{"model": "CTC audio transcriber", "train_examples": 26041, "hop_length": 160, "tokenizer": "char", "vocab_size": 32, "mlp_ratio": 4, "lr": 0.0012, "beta1": 0.8, "beta2": 0.999, "steps": 23000, "epochs": 113.1, "lr_schedule": "cosine", "final_lr_fraction": 0.01, "weight_decay": 0.06}
Rows from block 3 of a small CTC audio transcriber, named by matrix and row number. Rows with one number belong to one neuron. Each number is 500 + 25 x the weight over its row's rms, rounded and kept within 0 to 999. All counts start at 0. Numbers have three digits each. After the name is the row's rms in percent of the matrix's.
After each neuron's rows are labels from the 100 clips, of 14976, where the neuron reaches its largest size: "strongest on" is what is common among them; "loudest" is the band of the loudest frequency at the time of the peak. Only what is clearly more common there than usual is listed. The data: short read English sentences (LibriTTS-R). In brackets: how many of the 100, against the usual share in percent.
# u: gMLP up (value half) (model.blocks.3.mixer.u.weight, 384x192), inputs 0-95
# v: gMLP up (gate half) (model.blocks.3.mixer.v.weight, 384x192), inputs 0-95
# out: gMLP down (model.blocks.3.mixer.out.weight, 192x384, transposed), outputs 0-95

u.51 141:464490486513507467472475477474479541467473498501480452463539501508494459483494474479516521483485546476497536496474520528549505519532484454513493535479532489485460513494512479509520508497512493535467493460442454449467488467531497464525519488500482507488517541471497513530492522508516519497
v.51 100:498514519485518506496497504515508510563498513502486465457524519493499495473512451496500517484483478497508465526457474512485522520506495484505488509490485490528464485525545525496493485491500552514489465504538525477492489530484550474537487495504500495538472548506491515525511474513497465513
out.51 159:491516511516496523541498484516493463538511497468533521505525494501546526495473507524498515565484507518518504542488509475483530561469503498458472482485473531494481521533484503515516492518526457482491476509522526553483543553492498495485490457518546514484521484528493516513497490502492442484
strongest on: the word "you" (37 vs 15)
loudest: 250 to 500 Hz (37 vs 11.5)

u.15 094:509508452504459489501498528506511517528466478477460477517516540504503479514549510513493481482452490542479533478512487459479482484487475522519501497488491516510503479485554481503498499479495549538505523559495514461493500525524507540527485488487518481516484521541573470554466515495509532491
v.15 113:469527504532488482490498480498501510487489493473504430502503497508496464453486452520496503504488515531482507518552510499497517476541494486488503503512496478536461506476493502496459523461522497515475479488499475493502466477508499531478470481468466527483503532486526519550533480476536532486
out.15 101:479485492496496496484527515523521487491521528461509489481490498482463488505521515555471483542542492538479490514472454539489468455483474514525506481522474502478505471500440449497462526501505502510468475460516502515508510504517531520523527498544471489461519459505485499513538525438510488493
strongest on: the word "you" (35 vs 15)
loudest: 4000 to 8000 Hz (25 vs 4.5)

u.228 091:474517507521473547493494482486524496420501552481486522492528513557485525513488521487527480522459480554487541479509522511507532492545464505484517519546472469462509475489478550513505498517463529481516474478508540521495541501499518521493464532532507514469480516516507462496521446526513519473
v.228 089:469546494461501484479485506445496500524518506519487478500507459500489507489492485500483477531483539508479519512504486516473509556496506469458486509479484490465515510489542479503469519483522490463532488484485480456528460537475518539474495487454561491512502482517489487508490488538469505485
out.228 085:499444511500507509546486444507488513510513496502488495467506543473493439480536467534538480542494531500537497492469551451510494509529551549530534521458488521509471495504525528498494520448465497501466491501539534492517517481487506500517508486513466499507541475530519566446498511491479522484
strongest on: voice: male (72 vs 46.3)
loudest: 4000 to 8000 Hz (33 vs 4.5)

u.213 105:504486475485487461502498464502476528480491540500490486511491494489525485500474474503531484468515502491492499462497509500517504526535473517528511487461521505503515485485534491524515456522488523500473531468483474492522473485504532527502467506524532453533445462463469475491472468508526493478
v.213 097:467478488497445464515472483482520525542478461497526470493492504471453452531511487505515509464537534504530470496503486489475489531514502547507502522547508448507486502465488498533511526524512521501472524494498468457506517490516532502468476481484499497475493552505511496514500488525525468494
out.213 105:521515514490493497484504516463463489469486492479511450489526479528487477505531489502468564474521528499521461479501487512486514506536535475530456526496475474471535507517512585509525485541496506484456500493511478486433494497543464481526469525523515504575538526481487504475464477497513472478
strongest on: voice: male (76 vs 46.3)
loudest: 250 to 500 Hz (51 vs 11.5)

u.147 095:501528507482540512466489453464500482473498460545537472507517525479545520537532477543536526442523548573479489482505520526500493488477521505483555520490472484479514503528514535519473503476479519507495490476537499516521466478488454482528500479506481555496472523464526489521501467535529500499
v.147 108:519503536512486513503488495468524513487489476520484545495527526473509515465523513492477473441477487515481473534486473468540513509512576551489475504450485501552482476542548498494498498525525514506490521453533437488491468511500503495462463515522520495454489451537474530496482508446509515500
out.147 081:501490522524517466505529508495486525467571528501538487465496516498505497465478474486460449530543500487502492496478496472475515484456543534531474488453547509499484450497460523480513501496536529510527544524484508519521521474498474477481483531520530468478524526489497502518491510459413461471
strongest on: voice: male (73 vs 46.3)
loudest: 250 to 500 Hz (29 vs 11.5)

u.212 124:466464533545505471496486473530511477443478494502512467491460488500458508480492486520509474500495526464512534532491492489500512513513501473458494472534452510508472475511451496481449530482524521472479481518495544494478501523504499486484491498492533521493473476512480507495507454463477534491
v.212 108:479521494491480521459491509513521501509451445493486471460522518505455468489539501485519479455480507509502466474474510528486474540510499509528527487506483472495454494506476447499547482486478496508522474483502479472478542502503500493504479470505459465500501500518515524575527467492490464509
out.212 126:458481498504537521492513497513497503489524506481489507530531574469509526497517493495529475507491504495489502497566519501502473511533484510472531492488545505488494519470561523495488473497509476540545509467513502491511513516491507512482528481499486513497522507551508566486460551491534477502
strongest on: the word "you" (76 vs 15); the word "are" (28 vs 3.2)
loudest: 250 to 500 Hz (43 vs 11.5)

u.365 135:545482548501515480523506504509508472530509501495471476494489525479487487484484534455514478443552484503522492473528499490537490515530489443501482521499492462504466477517499464487527507533502474507533554475527505462490497509512489430528491454466510478475527507478489525492533486471445496498
v.365 093:499513508480514476476467522489498495501472478471486467501468496470489517512494470499525451419547493491457511485484510561498478552557509466524486448478481486472508525527493506529513527519496526512490464464491486504499473478453472507523452494460490501487467476471499544483494562450496474496
out.365 143:485500474460470524493468491476501542510512479516543558498510458511491544520493494544508518517445477513501462525517510511501523479493518537485551487468496515483517521483515463492505489481487530521488494500482484523518546496482467533506490497532505529570462460532496481522481512503523487553
strongest on: voice: male (88 vs 46.3)
loudest: 4000 to 8000 Hz (27 vs 4.5)

u.80 108:541500499482522508529473559521491486479507451495451487497523534449481509542508463476529492477480512513487585433550505482497499478534476468497508497466541507499498511516453500487513482487481514485465529498521441524462519469511480517511507471469523490465523537518461493475491527550475524491
v.80 092:493510438513495508486455498494516487511452496493475464458492507496517473494474487502518453453482538517496520507486460541537497515557469514508496490458518508529496500528552498494522464519488515498471492500463515479479488493481495498494490540510485478481472491471486495489454485540502491498
out.80 109:514548473510499523525473513511471493488488527520469536488479495476529488522492481514517520492478508546484513500520522505521502456543482471482505537466524524487507500541524490526510483496496533544506500484507497470536497520515550443545476518484470478536470462465516471489503512514505544530
strongest on: voice: male (79 vs 46.3)
loudest: 250 to 500 Hz (48 vs 11.5)

u.139 097:499489469473507519510464470552550457467513510532514518500492495506507541486470496491506520493509526489474506507548519552502479528493509500465460505502472492507460512480513514488507494503579488480506489484534479497553488538560477527486467494484490494473503482518500493523470501525546502531
v.139 093:470456494494502515452492499482499452516508517505494478519491446503483527498503487517486523507515524466487518478501498490503494518513535470470487488530535511442485502505483500532551503490487511497498489533523550511510500543534488571529503542473489459488424471520535528521510507476485514503
out.139 080:485514538526517493513497472458468458488473525541505522511490491488457511493484496486483463500510488491522478499480459489488455532494517516492522457455500524505519483497453516514479516504507493486495509453512502544522484520494487485483506493486469541510502530540527482483513453519484499485
strongest on: voice: male (75 vs 46.3)
loudest: 250 to 500 Hz (44 vs 11.5)

u.271 097:549526543521462485514521525530507524515502521532529468489501469475512474508538501538521497525502492456499462544493515505474506523502495457544511460532507513489526508496463522516541472464457453520497503451491524538501470483517522534489461518502453530497495510521510492512521519485494469532
v.271 108:480484489543509507471490542522482457534475506461476530466510539466506497500501463479489469480533522478467535528502486479485548507494513494519492474505536514481508516480473513525520505523524567493450435468463482503495539513449519502485498500499489495472522495513487518482484506474496542506
out.271 097:455499468516485519512557538479497550515508516534515555505487522515493527476497504471521467490487486520528550510486479489530517507480517472543511499471511545519499498522564526500506489535538492505475514470516512496464496491500518513450516492516508481510498508494544519499447523552477541502
strongest on: voice: male (84 vs 46.3)
loudest: 250 to 500 Hz (30 vs 11.5)

u.33 098:502531509495505469434478504468513496456470479475533497503491530519506487502550466517517484535504482494471451484508503564524515460517500479507496487531521510498495540523508510452518509481505469470518511488506515517501450515477486442536498489504545545516486452467506529504453502541498526513
v.33 099:493498491527494494500501492476507477506505516498492466494509522503448524492509518510491492528469532562467498493519480473508482498523496482464466496479539500506432489523515526521447514487525526505479446494493475477470492492476484484502483521488503498507541554560496532529572517476492507498
out.33 088:490534503531518523505502511501455501500513468466537542503500479493516501515483516543476496509464490513496527484501541512498522501573455466506526518474476565502510472483511489541482491500527513504472489504514498519516451510523537468495528489513513481499501444492526497493495522508512479500
strongest on: voice: male (75 vs 46.3)
loudest: 250 to 500 Hz (49 vs 11.5)

u.151 103:513443483506492539533500504471512487478483508527492519484524493470506500512468525508523478495497455505521537507464499487528508508445484442508452558493500508487474529476512508489495464493502499541413521496481473512483455467491498489482520498523527519508506477460500522537505522476524518514
v.151 099:499530452490510509514464537512468503545498506533488510485526528523493425515521458522488478480495498455546501507507485519545524471517516494481479470475519473511515499522481512535510485481508507529467501470500502530472506492523489497510431456504478497531477477510503478475484529498518528512
out.151 107:486531488500524498505493501511505492459514522467549480518504524490522515491495507524507507487511463469493460470482485493479542498476450519530509473543509506498538469483473511504532484505541533482533489483497533489507482534508523502521517504504486505528464500513498512465501538469451502517
strongest on: voice: male (75 vs 46.3)
loudest: 500 to 1000 Hz (59 vs 5.5)

u.347 098:434491516505474466501526489542527523516501522409495481521468532526439489501515484496519502514497490489507417504504497520408490505462482511492476516499507536510478494487488493513494550515462462509456498494492453482475519547467495496484501517554515500492521533485483494493520504510518486531
v.347 096:544521509490502483456512507459499515497498516471520469528444480484532463495502488499520495522468520493476483486523478503539502520488496473483481530505511490490501483554493531445501530521472531484487537493516535483463522530526536505468472502486521506457496541509549527479508474530517516506
out.347 097:469503546534495467539487492526496504545507509420446473510499521544514497531497508534466501504512494512503500525493488461510465464473559548524487503492556485487499525543516506505503508484527533495490460486498527524476493538505508487522506518504491493513498497510470504512502472493484494509
strongest on: the word "be" (33 vs 4.7)
loudest: 250 to 500 Hz (37 vs 11.5)