config.yaml
gain_aug_db: 6
width: 192
eps: 1e-10
lr_schedule: "cosine"
weight_decay: 0.06
Rows from block 5, named by matrix and row number. Each number is 50 + 10 x the weight over the matrix's rms, rounded and kept within 0 to 99. All counts start at 0.
# f: spatial gating (model.blocks.5.mixer.f.weight, 160x160), inputs 0-79
f.39:43 50 50 39 50 46 38 60 61 47 49 38 36 51 36 49 51 60 44 48 52 60 50 47 59 41 45 54 48 51 50 57 31 49 45 41 24 45 45 52 33 46 27 46 39 53 57 56 44 38 49 38 38 46 57 44 56 45 39 49 53 49 40 57 53 51 58 60 51 44 65 41 69 33 56 55 44 41 36 42
f.40:56 61 62 48 59 53 39 48 59 46 55 60 56 40 50 49 52 47 55 44 50 47 47 48 39 48 45 30 13 19 53 38 51 66 38 41 47 56 47 53 52 53 41 55 47 58 57 48 45 41 43 35 56 38 48 48 48 56 53 55 51 44 54 48 55 37 57 59 53 60 35 41 52 58 68 52 40 57 52 45
f.41:37 37 47 52 47 57 48 52 41 38 57 51 59 46 47 44 51 48 49 38 61 57 54 71 54 51 40 47 68 57 40 44 69 47 34 30 59 53 49 49 56 54 49 40 62 52 44 48 52 46 50 66 49 60 58 62 60 47 46 49 41 46 60 57 57 45 49 52 52 51 59 49 41 50 54 57 58 48 57 65
f.42:61 59 63 51 39 62 58 62 53 58 49 59 54 48 34 53 55 49 46 53 57 47 31 52 44 56 66 59 59 48 57 50 44 49 49 52 52 50 37 37 25 39 31 42 52 47 46 52 49 44 48 43 39 26 44 27 31 41 25 44 50 44 30 54 32 42 63 59 46 42 43 58 64 58 53 57 49 53 52 77
f.43:51 46 41 55 59 60 50 52 44 45 56 45 46 39 46 43 59 51 39 54 55 55 40 49 58 49 55 50 36 44 56 44 49 38 45 54 47 57 38 44 37 45 39 45 46 55 52 36 55 31 60 43 45 58 46 33 44 46 56 45 47 50 54 56 53 51 60 43 54 56 43 50 48 45 43 47 36 42 43 47
f.44:37 62 45 52 46 51 38 38 46 34 32 36 26 53 48 65 57 48 68 61 46 57 32 28 47 43 36 47 57 50 58 48 57 53 48 42 55 63 39 52 53 51 44 53 55 43 40 32 31 45 45 36 42 33 45 35 51 42 50 69 51 43 58 48 49 66 48 45 60 36 57 43 63 52 51 45 49 54 69 55
f.45:43 38 69 54 25 52 54 32 44 60 59 80 65 59 40 40 47 53 59 40 51 40 56 49 43 51 52 58 62 47 46 39 55 57 39 60 44 45 55 39 54 66 74 62 72 69 59 33 65 54 56 39 49 66 32 39 50 57 62 55 32 29 54 66 40 59 58 53 66 47 44 46 38 49 35 49 50 68 44 58
f.46:37 46 45 46 56 63 47 45 35 55 37 54 39 64 62 50 48 53 50 45 47 38 61 39 47 58 50 51 56 49 42 46 59 47 50 41 35 33 46 67 51 52 36 41 49 47 44 39 54 67 61 49 51 50 51 40 39 47 43 49 47 53 49 51 43 43 42 45 40 63 28 42 50 54 36 45 32 41 56 50
f.47:37 48 63 42 50 45 56 52 53 51 49 35 38 58 52 56 46 31 51 37 46 29 42 61 45 63 47 53 46 52 62 50 37 55 61 54 48 58 48 49 39 29 27 46 39 39 31 26 54 35 65 31 60 52 65 44 49 45 40 42 40 52 38 58 42 41 42 26 44 53 35 49 49 50 57 38 43 39 42 74
f.48:55 61 49 47 56 53 61 46 44 46 45 49 43 48 48 48 51 50 57 44 46 56 47 49 43 41 42 48 29 14 28 45 26 15 31 26 29 43 43 42 51 52 39 51 42 50 46 57 60 46 63 56 51 46 42 62 66 44 60 48 52 51 66 44 52 50 50 50 52 52 36 46 37 50 47 46 48 44 53 56
f.49:45 56 46 31 37 54 44 56 51 59 42 56 47 39 47 42 56 48 50 45 53 47 51 41 46 39 51 52 34 31 44 38 14 08 31 36 38 48 23 40 53 44 43 49 59 52 61 47 45 60 56 45 46 79 53 77 64 48 53 39 58 41 67 55 47 40 50 52 44 56 50 46 41 50 50 52 41 44 47 47
f.50:43 51 48 49 34 47 51 44 58 46 47 48 52 32 50 44 54 48 48 50 39 47 43 27 45 36 35 32 17 09 15 37 11 05 28 22 28 40 39 45 48 48 46 51 40 54 43 53 49 46 50 49 51 69 49 87 70 49 49 48 49 48 58 48 50 53 49 54 57 49 47 58 42 48 52 48 50 51 52 45
f.51:68 50 42 42 51 58 45 39 60 84 61 43 54 56 41 49 54 48 59 62 36 28 51 54 57 67 58 58 48 56 58 40 48 65 49 52 51 47 39 65 61 40 58 55 45 54 52 49 53 64 55 56 59 53 43 60 69 28 58 56 44 48 61 61 72 48 50 33 64 66 39 24 45 52 57 37 57 55 28 55
f.52:49 44 48 52 48 61 52 46 47 62 48 45 55 55 64 48 52 52 47 53 32 50 60 51 69 47 51 54 60 68 42 38 64 63 40 55 68 70 56 60 59 56 57 54 55 53 54 50 63 62 73 62 54 97 46 88 91 63 78 41 44 63 60 42 84 58 42 60 60 61 53 56 60 57 42 55 50 49 37 50
f.53:55 54 51 45 48 55 44 50 54 51 48 50 45 58 55 46 51 46 52 41 47 47 37 52 43 47 33 40 17 10 26 36 00 05 22 11 08 18 54 38 38 54 43 43 51 52 53 48 52 51 40 51 49 75 52 20 00 48 34 55 46 48 23 54 23 52 59 33 50 49 49 49 53 50 42 50 54 47 52 52
f.54:46 53 48 47 58 55 50 42 46 43 42 49 54 57 53 47 45 38 45 47 41 51 51 53 47 48 45 42 40 22 51 32 22 21 44 38 22 29 56 45 34 55 50 45 59 43 51 42 49 47 45 57 51 46 59 16 06 52 46 58 49 59 37 42 37 53 43 41 57 47 49 49 50 44 55 60 50 56 50 45
f.55:47 58 58 39 59 51 44 45 52 54 51 41 59 51 51 48 48 42 41 50 62 60 53 62 52 45 53 60 52 55 47 59 74 55 47 52 69 67 49 65 55 47 62 48 58 56 51 50 53 48 58 51 49 84 62 59 78 38 68 49 55 43 79 53 73 56 53 87 61 45 67 50 47 52 58 56 69 53 49 49
f.56:36 51 53 47 50 59 49 48 50 51 42 52 47 46 47 55 52 38 53 53 45 44 46 41 46 42 45 42 43 35 54 47 34 34 28 07 11 26 41 17 26 54 34 41 53 49 48 49 40 49 34 50 46 13 50 35 43 48 57 49 44 46 67 50 47 50 46 60 53 50 54 51 58 48 50 47 48 52 49 46
f.57:44 54 56 43 56 60 53 43 55 51 42 48 49 60 50 44 56 42 46 54 51 54 53 44 55 59 50 54 53 52 65 39 56 43 52 51 24 29 44 51 49 49 53 51 56 54 56 57 38 60 61 54 51 18 50 22 50 59 90 55 50 40 70 51 67 47 34 52 63 47 62 60 59 57 57 53 47 48 47 40